A small class-conditioned image diffusion model, trained from scratch: soap at rate 0.0026, batches of 64.
Rows from block 2 of a small class-conditioned image diffusion model, named by matrix and row number. Rows with one number belong to one neuron. Each number is 500 + 40 x the weight over its row's rms, rounded and kept within 0 to 999. All counts start at 0. Numbers have three digits each. After the name is the row's rms in percent of the matrix's.
After each neuron's rows are labels from the 100 images, of 14976 (inputs lightly noised), where the neuron reaches its highest value: "responds to" is what is common among them; "peak on" is the class under the peak. Only what is clearly more common there than usual is listed. The data: Sentinel-2 satellite tiles (TerraMesh).
# fc1: MLP up (model.blocks.2.mlp.fc1.weight, 1280x320), inputs 0-319
# fc2: MLP down (model.blocks.2.mlp.fc2.weight, 320x1280, transposed), outputs 0-319

fc1.54 241:489498475502499502497471491500501499501515479489498499496499499477499485509483500446496500496501498499455504496500495504499499501505462508497495496499545499499495505506505504492499514481499497504507496512506500499500489500498503502498503507503494503594638499500508542515509518517505503497487496497501482497495498489493496494315500498484489500500496503498500497502500493494498500480499499500502499498476500495493501501499502500500503503471510492515500497601500498502501502500500498516498491503507501475499515500493499500503498506500500491489469500490495512503508431500501447500499492500499504490490508999513502488484503475500505496508470499508497498491494499507509498500496495497499500499498512493553500499536492499500780562503506498503502501499502487490501509499502511496497505504504501501501501502500502468499511497499502499489502499508504489506489506476500503502501500486508498496496504511502506504499506503496501502512502504502502501495502502501499501490488
fc2.54 309:503498500496495499507506500498507496511504504492504501499500491502482499519502499501506504506501498510486518503504503502498500503504495499500504486501499501501488499502502502499501503500500499504500504499502503505502505502494488503500522503502503499476999498500501506501485501499504500502517504512506505513504500500499505501518504497492497486503492501501505501499503505499504522494499493495500499494501500507514492500502501498521496492496517500500498498584503500489503500497501494499493500502507503501502501501516498497504493488500498498497501501501500502500500487496503501498501501500506499505508499487506494507501493501499501493504500485492497503509499509498597499500501508505497513500497494499500500496500480498496484458501510500499501501498501497500493498503504495487501499502494499503503511505504499509513501497504513499498501482495497494493499510508501492502503494501499504498503507524502492493504492511500502501493496501486526499499508500473513494495502
responds to: crops; main land cover: crops; built area
peak on: crops

fc1.591 019:585524519522447484502511510497505473506467487544489483522495525498485510539549494513507635488491423502475501481527548500416561496475489514519516500500498496540505491349526553493536507501509485428459497486491498505573428536484547497390484496522482447499493515489501573443502500564510490487500517498516503561505506508506468478471437498499480489501677547513500497479489488559495518492508483487500500504493500514519424500505529498466495437500454564461455540486523490482395465485440527483490489510573503372489513372464493506530503327511500506494613499511444503502508538456469520551571510523509486500450469514552500501349487503516507503520499415500501465530481483509445475494489474506465477606520538511590474513525497457500516515566519484437497480514576503514500497500517489435462485498521501558472499470674507509505503552496553455492494491484537490503548479498441517489529517489494500391504500495549501504503513458483526466487465497505499503479477446472543477524541
fc2.591 038:490518500502533500501500500506493492460499520528498530476501508500596501557505470491393505496491497554454477600488497484516499429499502525576368687500504474499493498500513504496487519497496504484494493490505436399523473503515497506503472513505500501493496501499500499470507513495526509499484495510485565401521504494492498507500508479514487534512530494501504490507506454500496482492626502507509596513556252523514506389500532501488492548502479532495500520498537511481484492478432505498502504513439499501497497499494502490561498461492600469488500500502521514503507572494439501509521506651494445484484506500498492507498497502502489501475425497478500547501554623478503503441511461504619468442503495533494500503498522504553482503503504501497500490488531498501504491497357501450494504472508489578526460430502446553520501524595473488543491425458493506499503496512482459499384505506487503504519507482573487504501501350481538518522476504463491480496462492384494512499496
responds to: main land cover: snow or ice
peak on: snow or ice

fc1.480 021:516518484530422476463504551443529561511512623517466494508485516534497523477492498517516527435498525527474506494502639496462529490496484504487525511492494473517505487307475617503594508505495491522500541437389520500501526533519454499492458499507500501503470476502450521502501504513528531534500501500532518569494500527497484685484479500511443531507532499475500497540491493516502497488636457494500500491502504508503426500501528496523630481501431500499442541492523508489506502484432514495474461392500495515481523527462534503522542388501500485502493467546479489505513527500450543510519552438512507500500473486492500536439496491508501501464503482507501495506545384496500466494512470480471430505414517506529485459535561489500483455501533493477497500506586500504509500500501485415505509502494513499499498497532506502469524531498498500480501510495504501492528416496495470490558516471512470319464494400494501536551472493519539521516483501526292473505500493490525570510506
fc2.480 044:497521500499518501500503503506498499506501507511499497502496542502478499467505462486439650498507513458500486523629500501497456442452490498585480503501503463505383503512504498498493502498495512480490522431498485504491508497588586472473504487501500542495493501495497499438490561500500507469521481487502548498529480497491495507497506493473503432469436504504458475428516503491517496481505527532512494456502468528467506417487496552495496485502502527490486509488546501451475497497446506498512499512475497502502497511484504500517502441494494506493345501500501501503505490493440245522531559579500496389501514509443489501501503511501501524420455336500359501501517514530492502460507516500501436497548503479496498485500502485520483504502501498501504511518503501503519572496475498490498495495463509566487565490499496496553534489480519601592442471509489513340506455499492501502492505444565501277537552460510490584494494487502539523485495495493517498502546503517497547448499
responds to: snow or ice; main land cover: snow or ice
peak on: snow or ice

fc1.575 252:527499503512501494464501485500499500501496501498482525497506497497498494503544520500506505510503497477501486512503499612510490528503501499500498499502502501497500500523500504516500501510495495502493550500499495513498464498502495503501531506501446497498507481500502499498502500500458502429499498503500490503500502505500500513513496516486507505496529440510501516487502505493499503501499483487502505491499506498500507493500509503544486502499500491498500500999470500517507496502497502499498499486476533505488626502500506500494498496492499497501500503498500497492508568511501497516500507543498500499485500487493501491508507526500495508506497503466498505508510501503248512500500501473501497500500498497494498480496499500501341479503581475500514501513524502483509501504500502501500491502454500501499515503496507503500504496497510501502497501501499491498496502552500515498499501530491497498494496470500501492500503509500671511499497536495497501529500558504498504506583
fc2.575 212:495509496501497498499501518496501524504453500503501498486499498501498505499505505501502503503499499503507501502499511499492507489498497490503507490502570500500499505501491500503500502500504500500506503505499480504500504491505515510490505473528513501512498503508503500488500511502502500512498496496499500517509498498501498502501503495503500496499496496498514498498496484501503500496501498500499501483502505506499499499502501500534503502509501505501501504518500482503503500503505491495503498501558510498495499496526500499529506496489508516505502501502512497495505497503493493500499501504507512518500508501517498507492500487502500500496499502504499499506491537499000445516500484493506507502501523503512502486504507502500511497501499502508501497498528507502501475496480499496503489500499490502516506500502500497504522500498501494501501500543501501486484500501500495497499484501505509496506517498531500501490499488503195501501486505498499502510503501484507503486491
responds to: main land cover: crops
peak on: crops

fc1.17 117:429494499510506535515501529506499513583484502500513516546500503539497503496540502512503504551503501499530468492501546526494487492496502501545504495509503503512483506458485499499507513502522499502491516500488493499472508507497505501500502470489500497132433482502543502499535516230497498456501469498499504488509501526593502499492482499500537511513498493515501457499502508502511476497541503442501500500506490488499481509501521440499499460506507503517487497469482500498504582490500490474500498495467501446504500499486457501492506467526500498500474495500523505508526564498505500481514519611566515515524500368496501518576507483505487500534484499499689464508539525505250492495493509565506489495499496498506526509499478489500532507507502403497534516499502502493516477498461501497490500499496499490495497503467496525494496512497501510501499503496498493496515518610496548505506500470490527499509500379446500473513498490502495501534479499506495484515508500490500500499500
fc2.17 262:470496491496506517512455495490502504501401490498500512494500498497498499505491485493472511533506501494500485525482501495498490502500435522488487506528504500498503499500541510503496529536492499493500497502505505497499502500500499489509506496508496494000445502497499507507499500502500532502492506499488502499509492508503548502500496513503505475490500514449507499496502537450500500500505549542497510501500491491474505491491532506520489512499506483502501502497506500492491501498499536499483506488496497494495493500499501500478513522499499522510499499457501495498501500511498517512509503505494473532507490499510517502505506465500500518517498519537498498499497484559495425517497504496552500497546502516509500517500540506501499499497491499520499470499499503501500506499591504493501500499498500510489490499501512490498514522477518437469492464499502526453491495486496504506487518498496519496493500467476487486502496514507472494511512496502481505515509526512504520506501
responds to: main land cover: water
peak on: water

fc1.589 022:505475589503439484499373477497509505475401504434527509506485497508501522659519501462480605499497432520499501494465537489513507502493489541550538497481503469500526514423557437499547435504444511640467442509518503479602521477496548613515501661492487459491474495504575506414499476497493461512500481501528543483375491502506531332480503498528371454513487504514496547509514482560516519500500444479500500508501502502524505500517540507429492553501567505491441599489438498456449498519517469525502500506495509508498500475486507500513537502512498543502494454507519487508431497475528497418501494552513526500428483499431500495358498491522532385513505519498504485504483494491557504499379455479498483521506507505501442495504480506500502508482499457509491524516479495491502500500476537496492470560546499498412500497569483531480511498502489496498491503514523502505551546500460474483455433502503499453488479503535527521503495488510483428429510493432527460489502457478523570511580
fc2.589 049:487481499500510497503502501503507499500607519510495548499475485507505497447507491487560446538648493498473421495498515492499492534501493508543525496565501501499474469495468498499508502495501500506482498495429512487481485434464475528502433461497499478504504499491500496511487478495505500499490522480499637435485488498498680523494468494631478508638476512450397490498500542501533510589514502534500563424472540502496495393500461504401502614494507478492499528498446494454444515454509493500499531505523505501494502481496506499533495520514496527483601485508576502503446662488497483488492502515518496509564498501512501500524378462500496499530555497505497503498482493530500501465504493506487580486496502536509501505504497546595495492502497500499462461494513510497480549502541494514456496544529495550497512493518501407503497501500551480505515463488504480491529512508557505501502553501497492397496466552670642508502496526491491496523507499487496423489330512423496500492483
responds to: snow or ice; main land cover: snow or ice
peak on: snow or ice

fc1.257 204:432414489507501500536508490500501501502500492511507502495500497502505500496498501499500498504502500502467528497502499518536510493498492506498499500500601505500505499500499503458502492504497546483502499500504512500500497501504490501496494498499501479458489490502512502541474500499509504488505501521494498496503471490491499502391503490497491508504493496503495496505483506507493503498502496488500499499504493501506501502005499497501493501507497511497499498489501493502502499496497499498103500544439505501498508474499503497504500501499499508505500494496498500508496504499505499492499501504527501499492477498502497501497499501501500499503477494498513499500498498506494500494500505489502501499508497497502690505502501499500519463455497493501478476486500529498491508498488525499521502486499500521503504498495498498505501501500479492501523495497522505499503498498501502497502501497500494479496492496492498508498493500494488500507500525513501500501499499497506495501497
fc2.257 251:502471497498503496499504498501496503497513500501495496501495504503510500506506495460500494500498509515492498500504500499514501498519498510500500518505535500498499494499496499538500495501499489501499502490497500509495505510509498501502497498508502502376526501501502495499500511514498495510499498504489504495513480501499499500526500504509503511504493500480501500503499500504497527501504499501497496498500493496499503504418526499500514501502510500417518492501500502498496500501498487500000504498497496499484518500502499502503500503496493506499505500494503503497502501500481497501499504504498499500498485500523499505503510508499515504500502511491499500499496467520497451494500501499527503499515450494507504501499497494496502476500505500504500498553528506502500500502496506498497499503498497501498504494503500497499496510513526499498501507520507512502504490495499500501500499494502501507497500500498503489503498502501487500505498300507492497502487502502503497499498
responds to: water; main land cover: water
peak on: water

fc1.209 202:500499499500500489474498501518531527502498487502507498501500499504502499504504491543510505502504500501487500500481498500498501495497504494501507495501827499501500500501499501363499499494502507488499500504501501500491510501502498500500502502513504497469501498486489507427505505499485498497506499498505500495496498500499499502374499502499495500512495493499499500500498499500503500500498501500500502502500500498526498501447499500497500497498502501407501500500496494495498504500501500502397496503442501500502497498499500502500499503499500500503504507500501500501498499510501491500500503506500500501500500492508501499504503500499502500499508500499497500500495502498500495498496502500502500499500499500500492503000502500500424500501497500502499500499485496496503512500505502499499492501497490498500500497501500498502502501495500493496505503496622493503499504499500497492499498494507496500501500503496509500501500500502500497498497515490511501508501491498507498499499
fc2.209 201:501501499496501508499501498499568505510499506501503506502495501501502502499497505499504471504495503499496504491495505498515498502497500500506499504494503493497503489501500501634491499497491504499500501490502496500499501502500504501501500503487497484447507510498502511499498497498497500510500499498496511498508500498503498503504498499493485494497490503507499501499496501504502506501496498501507493507501499501500502501493528498487510505500504499504498498497500495503499503507499497497275487498404501498497499503492497497487501502498501506500500506500501502508498500504498501501498498502499501500505494501489500500500500500505505497499488490504499499498499507502500505499497508499498483501498502492506808500910502498494503212511497496499500512242495501504504500500498501499506498497503505490484504496503495499494499502514501494500514497499522511501499500502504510500494502498509495499493497503501499503498492504499494491499501568504492501501500500505502494500504
responds to: clouds; main land cover: trees
peak on: clouds

fc1.673 234:529547515516509507502500502501630455503499500500486503505499505498495504497471513480487524471488499509510498499498501501489498504507494492504518500501746500502501503499500492404494486495499505507501490488502503501501494500501499495497507499500520502504501512495501500501501503499502499486491503502498533504486501502503501489495507486521500505500499501534498503490504499504506501490507499489507503500499504500500477504951503502504497501498507504503510528499499501504500511500501502567892511501590500509493529514526495502486506490500500506495489508494512499498512500484497500546494499496494485499526518464491487497526489488483534506503498497499495496502501446498502503492518502499487500494501501503497384498508505483500498498492501561501501501500511500495519501497509497500501501498500498498501495504507498500501507501506499500498503501493509495500501500503498499500479496504523476502506500495515503499500498499519514501504523459494496516504502504494468515499486
fc2.673 270:512501503501500501503502500495502517506496501498512495498506504499502499501498507502504502507504499496500495500498494498481499500499499466498487498496500504504502497498502492648492500499500436493503497500498500505497499501484501500499497499496502442500464502499501499499504499503500492500502501493501499526500483490503498497495498503500505501503497501510499499501490502499506502501500499501505500516500500507479513499528494501496499488505501504489497502501500491496500504499506501500999508501308495503503510502487502501489499506499509493498491501500498501512502500501504505496501501500502502495499510505487497491500505495499500501500500499502502504499492471499499505501500493487499496500496500506498489509539497493501500475584494502504502498661437497502508500495513500500500501499497501487502492503495483499517514502492507499507517494498519479493499499498511502499496496504500502501500505494491510504501501501499509503505502492504502504513497502515502501500507
responds to: main land cover: trees; clouds; main land cover: water
peak on: trees; water

fc1.582 314:445499500547496505501497515500404501501514497505478402500500472504505506497502500508502501499504507499555500498506474499496496509501509503487720494499500500500510501500505499500491500494504498493503478500500425503471509500494495498497511499501500499500482497500501470499503497498509485500501501500499497502500499503563504500388499500524500506500490480654500502441489501503499548501580509498500500495500498501458506500648506498502505499489481475495466526499482492498446508532431501501502500515487500504488500500505500499490490489468499529496500501496514525481484501444473499500596501421560469500501500505491500500509526492471500454501502494493500501441502412502358178500500503509504515507580365500492564496484499488500496499482495496495497500427502500501500501500489500499450509481500503500498500500489491519495501499502500500502501500310544499499506496522502496500497501403500496507522505439500503419474501497505624415504548500497499510498352472510499501510357
fc2.582 244:502488500513517507500504491498500506517455500501517503502499498502494505502526506501497497496503508507486501502499497501499497475501491536499512497524495508504499500503496503491497500492498500498489503495472496506503502499509490505504497504497501477402323494487501499501502503502507502493497504500503496514501509503494507497913497524525502473498489510498503500495495501500502523498508498506498519495498515492498499487499530501511500491491501492455503506495499504493501512493510504569499506424493499504499474508491500489496499490501498498504496513506489510522498505500504503490519490496494499497496510599514499502503496510501500505495506499504507498500502494518510315492495501484506484500500258509493538507500500474495480467885501495527534492502499499513511504492496503500502513496501503507496500504494500531556484509485521501503495488550500503501489487504496515504498493495502503504502520527494500498501505523497475499507501502513502498504495502497490503501491
responds to: clouds; snow or ice
peak on: clouds

fc1.574 022:507495533513474520478498523490503489531487502491499547500490555501571514497530418509484553501519504515514501503520486501497559498487406543474465495687499502507510483498573512505443429499545507458470470518550460513552479497456564628509504498524523455497460483559500533486505477531411500492500496500480533483517529355519500493514507500454495555563556487506500494485504498507498522522525515606500500534501492550556481500522547523450498472485512529471490505505516490454542737505512496480532526472445556497460487514626493504494445490501499494510485543463594486495501502475525464510474476482529513500464493475539500485290546547503495489489520509484496502494500499522473480499490491496430504507587480489446500551495547500500504529574465478449414510500508508503490505500497521515500485504479492509469500512490507470536498493519581503502499499496463499536651501513407592415507423419499519419499494524515506492466506484501540503490509505494508487575514517484468506502493
fc2.574 048:542501500516503501500497502497498455497509517500498502510510500500554500503499495492497505396469493523552464504530499513491531415564499480502484502503496509508442510520469500500503510496502509501500588496486496492503484505526497510557487491501499411523490500497500499521502517501533520500492514501495647505504507493500516524503539501449459503489630488486420509488510541488559503499501446467490522495495497497500509504504509819478512474616503483495474520500486545500501480497505365501499496523534511496504510501551494489475497486512457465504558502497508447501502509499510514527489490410487538529499485496505531499505497480506479480501539463497547498484498550354500518496492502494565419494614490491502496524501502488506500493497500501499517499484507464499497490496603501461560570517508505504502498534499607509495428499495396482485474467443499497506498506501480504498503479478503465356504500389452499500503456563481378540502497490509486489499298490494507508499509
responds to: snow or ice; main land cover: snow or ice
peak on: snow or ice

fc1.685 245:506500508491499485501488499508590511495503494506498491518476499506501511501499497494514499529504499499500494498500500504583502482496494500500491501500604493496498495480503506444501499503500520487500502505496495518496490497501495499511500500492501493495390491491505500500497499505487497497504500506501499502512502491500498495487495506496504491498497502496500499503499501501503487488501502501502502500510503500501474501450495480499514501501499502499517501213495514490496505501488500499516500502511503489496485500497505502501501496489486508503506494511495491500501502525533491500509504504498498500513500952500495503504485499505488490498504501499504491522474499504495516475507501504505492507496527505500494512867508506499479510468503499481492497540489517506515490499473451501456500504501504494499499493480499501495499495510495495513502506539497504497503499495493497490528511500433502501459507498487554523501506492509417499490499500500503502483500496491507500499495
fc2.685 240:499511500489499499500494502501409495500532497506506504502506499495501499505503499478497497501501505516489497497503501504496502507497500509492496506498500502504497502505503500503499510496508504499496504497506507498503500514495497506520498496498500511474015500500499500507502499497504498499506499502508500498486500500498499498528500500489499507492499508501499498494510511494500445502504508498500509501499491498496504498502483499498502502495499494501505494553506511505498495494498483491540496508650498502514500505492493500492486500508500489499497499519484502503498501499500501496500508501502500497499497759500500499502504506499496505502501499500500500496503491493745613488498498496493493498500503488502442495496501506493410291502490498494512521510504501501499501503510500499498500501497501487493503496499502500497496499497493499500501500455552500497505510498500495503492498494504505506498504499501497488500505506505661497473509499501516499499504500490501501503500
responds to: water; main land cover: water
peak on: trees

fc1.709 022:508503495498506511465625450517529524526478576536525548491492496512501495500421608502540500492494497466497500504469498496523359569506542481496497501397499502490530501579442477493516567504492509589501515503476549477310511493533416491511510501458507548473612535491527502502502508426497498501500496499529500481480491495503519549496524500561425579474463496508502501503457503495476470499483402490499500484497503501478525500499479479491509567335584496502510450480437514507515501532507607500493486482488428506496503521528503499472438543409500486469500474482504501370490498512502501412410479439517485500498547500477500497508552435513458496499518468502534536359550558510514537499477477483497437504461469479494474436524501507500483465483500511522456505485498498502497498500481523502537500507560506485464499526502437499496504488498420524603500487549503504497517502409579457484445482536495501499487520516445499478551514562504637493516519492492480515541484612508460521489484
fc2.709 040:580480500500411501504503493503501580505591481469531533496482501498493503502502528510512502500509508505476521415486505525493476471485501496499579478536501520493551486498499422501505481471500497510501514502502530512482508497501605495534478484506500533459490500500500500502409499494605498498507506705513487501418467517503500643498486609556526497573412629506464496514494517516559512496471508489551556456570515494502523451504516492458500539500505493514502439480571491488557431455524526499510510470526515501495495508489502508477562496498523610493489501500477543501516479497453503503513473452513330594506504500486504488500519492503515497507630498483506466493519365508477503486501498505499498504504505520522509505498594484467500497499500495485500505523497497475568486506525500512449499502481499451515500495500498467506610492503511500475422406526499519532450509506653503504505466535533494544497486653510524500494459539503512460534508502508432517477592461591502502494462
responds to: snow or ice; main land cover: snow or ice
peak on: snow or ice

fc1.94 020:510506472440511492460528509520516467536473441498410621461510496542509512543507492516552586507541520549583504554569482501563472513504497496486430592455505454569480504520513571493546485499543503534516485491490481499430516503485421521407499503472503501499488520548458511507499489505500538495500478498471527336450491477537476441505490498472496533500470552537500504508495510492592566485564487374501500508501499483516502500503514510511493493499463433516544493501574478512501529472452497501513495530551510520485493518519486523531603486392503512533486446484737528499516501505505502503484468505555499500596505504489500436514503581519531487479495400488496479473473518510546489498444505497425574443590481495489500500524461493500492556557509489482433497513517546533504500500532601455588477466493488501495501498463483505556497498498527524508467499497522487500483561627523589470488519502431499495498528499465503488449506498448518459507505492503439448520433546497519474574444
fc2.94 040:595498505514512413499499493487501493500557493500467501494510501500468510539502500493506500504521494459500485417539508503523480475499470436503631495523502509496510423506538496504494516533464503498504503498496486506567506499536519501561479503505499467468499500501513492499484512502589491500496499522501497503488490461503510499496492490543543526464458506475773587461496527529522475491482473449530526668503457500517499509504536533493499493480575507496505502506493501465492523496489468499499492491472501500517498499467497500488528548503503496502498502498497478499491493498536512503502459466497519489497492492495500492512503465501500506492505507514519502474504517471506486487328475505499506493493501481481501565502517497497501494505499500528518505501535501508500498508481517495479505503502487479507628542500502422550592402283526470462525351487501488544394501500500493497502573499501505477502499514423515515498497544500456457489482504637477640390599565572508497470499
responds to: main land cover: snow or ice
peak on: snow or ice

fc1.68 020:522516479490519501504547479544493483467496484527457404466526480501510521482715525499480478515487505575473501522508530499462499478463510516513489526509507474525514471537477542504526569517558481559489463489411491501538499499480489529493475497518550592491462477502363506535509497518531556482500525500510507461622501510503495517524487500474494502518562511497499503396550522503550477504498494495500500499499491589464486500507484522502423381484474444510514550504614519503413464449402511485526499484507497498477493424482497500527477502485502508549455499509501509510524497507544520497534522375563506500499487520517500497400500468499500536461501473499496481493498383509492496487491522510423491512524538496519498528507554516500515514532486516516476492516522509464506501500555651440603487488512487506502505471405500474511494511494468505478500494516505498504435485549499649504498603498496543503505621554467500388422514506479487495526498497505485498503499412500549382506538
fc2.68 033:515492501499461492497469498475465467383423491563539521495500529506525528492516501504477497513415475453512345463508500510484498498549477493489505500509492491501500496466539511501509512489497505459500510498497547463505498521466490437493528519512502522509493500502500500498500505502526507500476494491499498493527505414500450455499533466501558476508543499483578484500562583453474493449494499500499498527487488468501381503493593558506499483342524500487509624511536522515514520499505481500507493535455497501523498494500583497522496504543503449499420508523503468535561519501702515503503496475518512376498471489479685498498494468505450501477334493479516496494449523641513506496479521488487572555421499469397490505503501489526495499501500502555500498500504497502504506475474509499440509512501488464501494591501542505520498515518529419482468540476495484525527475523508510499502502510468482529542507516458478507510514556498491639473492500520535500628567498592519484511500
responds to: main land cover: crops
peak on: crops

fc1.149 237:464500503484527459483495485538442501502503496532506479494502502499493501492485499510507498498504500499503503486500498487497504498515485505497500503500496497498505495502485501501504510501509513496502494501499498494502522483473487511500494503501508499512508496497499511515507500502498500508497501499498484500500498494493498498504498502501501499474499500499498495501449495520503503496499509505501495500501496501507500500510495512502492500499499504500500476999500510496486476497528499476500502505505497482497424493496499479501494502499505500510499471502484498488490487525499501518498504424500494494513500507499499499514499484500489495500430496501507502498458510500845494501504489505499496501499512497509501506477518500499648503500476498505504505500482480511434498498505506500499492495500500493504499490491503497497503500493500480498500499497499470500509501406517500499501504485501500494512499502504499500499508500485502496500500500500502499499494474504507488501499
fc2.149 242:500500486499497499492524520494500514497479490490466496500496500500502500493493506505506520504509500498508501494503507486469512472498501486526515495499533507501501523506510515553500489507497501511508503479487487500507516468506505516503502498500493493734500499511494528482503505502500508508495520498506506521505490501502483501500524494511498519497475499480473505507493485496529496499502501494523520487499490508504477517504494505540497500501512520526500508999501485505506503499494501497461485497536516500497530504505501500531501492499512522503499500520467496491507490483491499500483511500498521507511504378510500507498494490499497481496464499504491504501501553495612469507500465499499512496500526500499500476501497502496500453547498504510500499449500500493505463496493503492502484501507499506505512503497501494499512490506499504511493488524504483504459482502493505496501497511496500499496521515511510525499504485500398499498487501502511501506496501497486502503499
responds to: crops; main land cover: crops; flooded vegetation
peak on: crops

fc1.281 023:456492523457624505498406569507539581521515500484535446534490477468506487606491518473446510561497494503493500572530409507482473545503621487494539538489497551542549498494543478506481485499469533544525502526475510503570509500498608548517504515490504504493510466500481533493508500496517483557500483500510475474479496487494517489485501500500465530484483476581498522496509524493525493511510538509500500534503503460518488500502520498412516552506499492503487509502507471492475509484459325535513458651495520506408491481489529489481510624461500612506448486484500488540505480514470505485494500722452499501502666485514500494666427559503600501447502499500501517508496497493562496500498451499518517498512534499496508488498460504500464508448483498527554499503470503497526502500484470507505454457496501497511500498506476473502496499477511496493501501535518500490511500503525499504470495405493497469524432503515498498498318501497538528482503490494552491493470528488497604474497
fc2.281 052:496513500497516494497501499500505451486442501447507505503492488510391498520493496507516493505520496496496505423457580474539483499540502495499508413536500480492653499499497501499508586505502497511503290545491339518484618503352484503450528494501500523511499501495546501501492468497494499534502507500499465480544503497503501512497462450531630504605501506588565490499481529500493504512559550499514567505542501502497494498509482535480545503516540451502529497515444428533495553496563458502499504505518499500496502499540503501512508613498389525500500499508526491496486526600583503479447579499499457473501495501493448501501566596506502501504499475516491522500493544487503503502497457508565514498501491433453501508503500523477508498499476506503476446527495490503520500504504500498520473501490489518468531477493495493479497503470463534512533504516502486496521541499383496497481321496504490501489498524482493562502524556500508472368528483530573515572488622531489398507491
responds to: main land cover: trees; clouds
peak on: clouds

fc1.476 559:503503497501471499505441500498498500502490500539560510495497484546502506548483501499500377539500519502495500600520493500500477512501502493446482529495500501510532501502500531494538508500493498500500458500435526487315493500500432518500496500488501508494500500500501536501499500494499485500503508502509567498514516504515569493527495500504397499670487501491500467500501502372554482500504505500500502515500500504536500500498522498376500525501596500494501623500495483506495472504421587499500500500499498503501499480500500500459514501570502500506491517500529498502501519489610500500596463499500500500502501498506501498502505455476499487515497500500505500518501486501490527500486423502496506517576500502510505623500494493500498488501501501499500498505497500500495501500708459501500457501502501500517501498526501499432486506400498427509503500498499500500489491500509502505496500500536461505545495505500499308395516501563517332611502499500493396502374557469484652499501
fc2.476 259:493501499484430500501499505501490497498502497538527501502504501516499486501492502502486536500526514504500503511502532500508486495501505499501527505519500504505488504492517500426480486507501476500526495503502500507520499477505502516509447506477500502583487497499497501485493513499507505498527500501501498500508501497508499465000491513509509496480507503507483500510490506513497504555461486517491509500500524497463500488495496506499499504494502502495502513504500512525496509503502493499500498473493488511495385495495502506511501498500500524499497495498508469493497501511483508506500499502498541491501515436468501497490495498491501498486503498512501501496501528543501488503497499507504504512503461493504497494495507469490430413630502507502497502499497505495499487502527513457496497500499499515500505506524498517501501508508497516499503518501496509495502502541489503502504506498518492536516498495511503510497487468499491510499491483504492503500461493550487499495488
responds to: crops; built area; main land cover: crops
peak on: crops

fc1.296 019:478518490556500472503537501483474451525392508468497454499475503460454603513511514457487480442509491524501497494492540477624486506525434495560492442447499526527476509495523511508493525500456500471629475505516480522509406501602417488497505504466458453493507502522515452464499506532423455526500563498525491549401495536456454503511478501513523478496533542459503517559505487484441564502397495491500500490501495503502492500494407478522500497460489520489547440505579513536420396494525620490485528552546493467581506489488483499542518479527500438512523679553480569453565586561468607496503569481504464500500522522530500470490513477494420533525483477491501535497503489570400504502485499518553562508481489513540519578508534482500516485478545511502516522512510497535493496500502432513505535498604495501434501450551497657524502563530515479502502473499509506507589506491500503485477514531509506510493514566503500509501515518591476504507437498533488553477403500490524478499466
fc2.296 054:172502499501493501500498507512510676502533480511483498493588502499579501480477495497492539508453482545422557581481505495508519525445591512546495475519503503495435484508506515501455439500508491510502449505510482496500494492512504743503496540495499516511518500500500500501511452502499606499489510501457456557470489501497506488504494505491495502490508508391504373506498395502486493517487498478498493465505504499517512496505513438516527594489485554508485498494502586486505452502573509498492485504495501509502497500502501500548500381499507477499498500516482509493532508495472519500526491497500304542500505498475494498498473529498505513553503504493513497494491497523497493497500496495511510394504520565519503516497542449496499510501501500496489507498507500498476489485480501442507488414505500496534475499463516448505476504501491456478517487498511547503514498501512496521495503506450507509493494493522499506498498433586499496508487517551468498410480493447507510520490
responds to: main land cover: snow or ice
peak on: snow or ice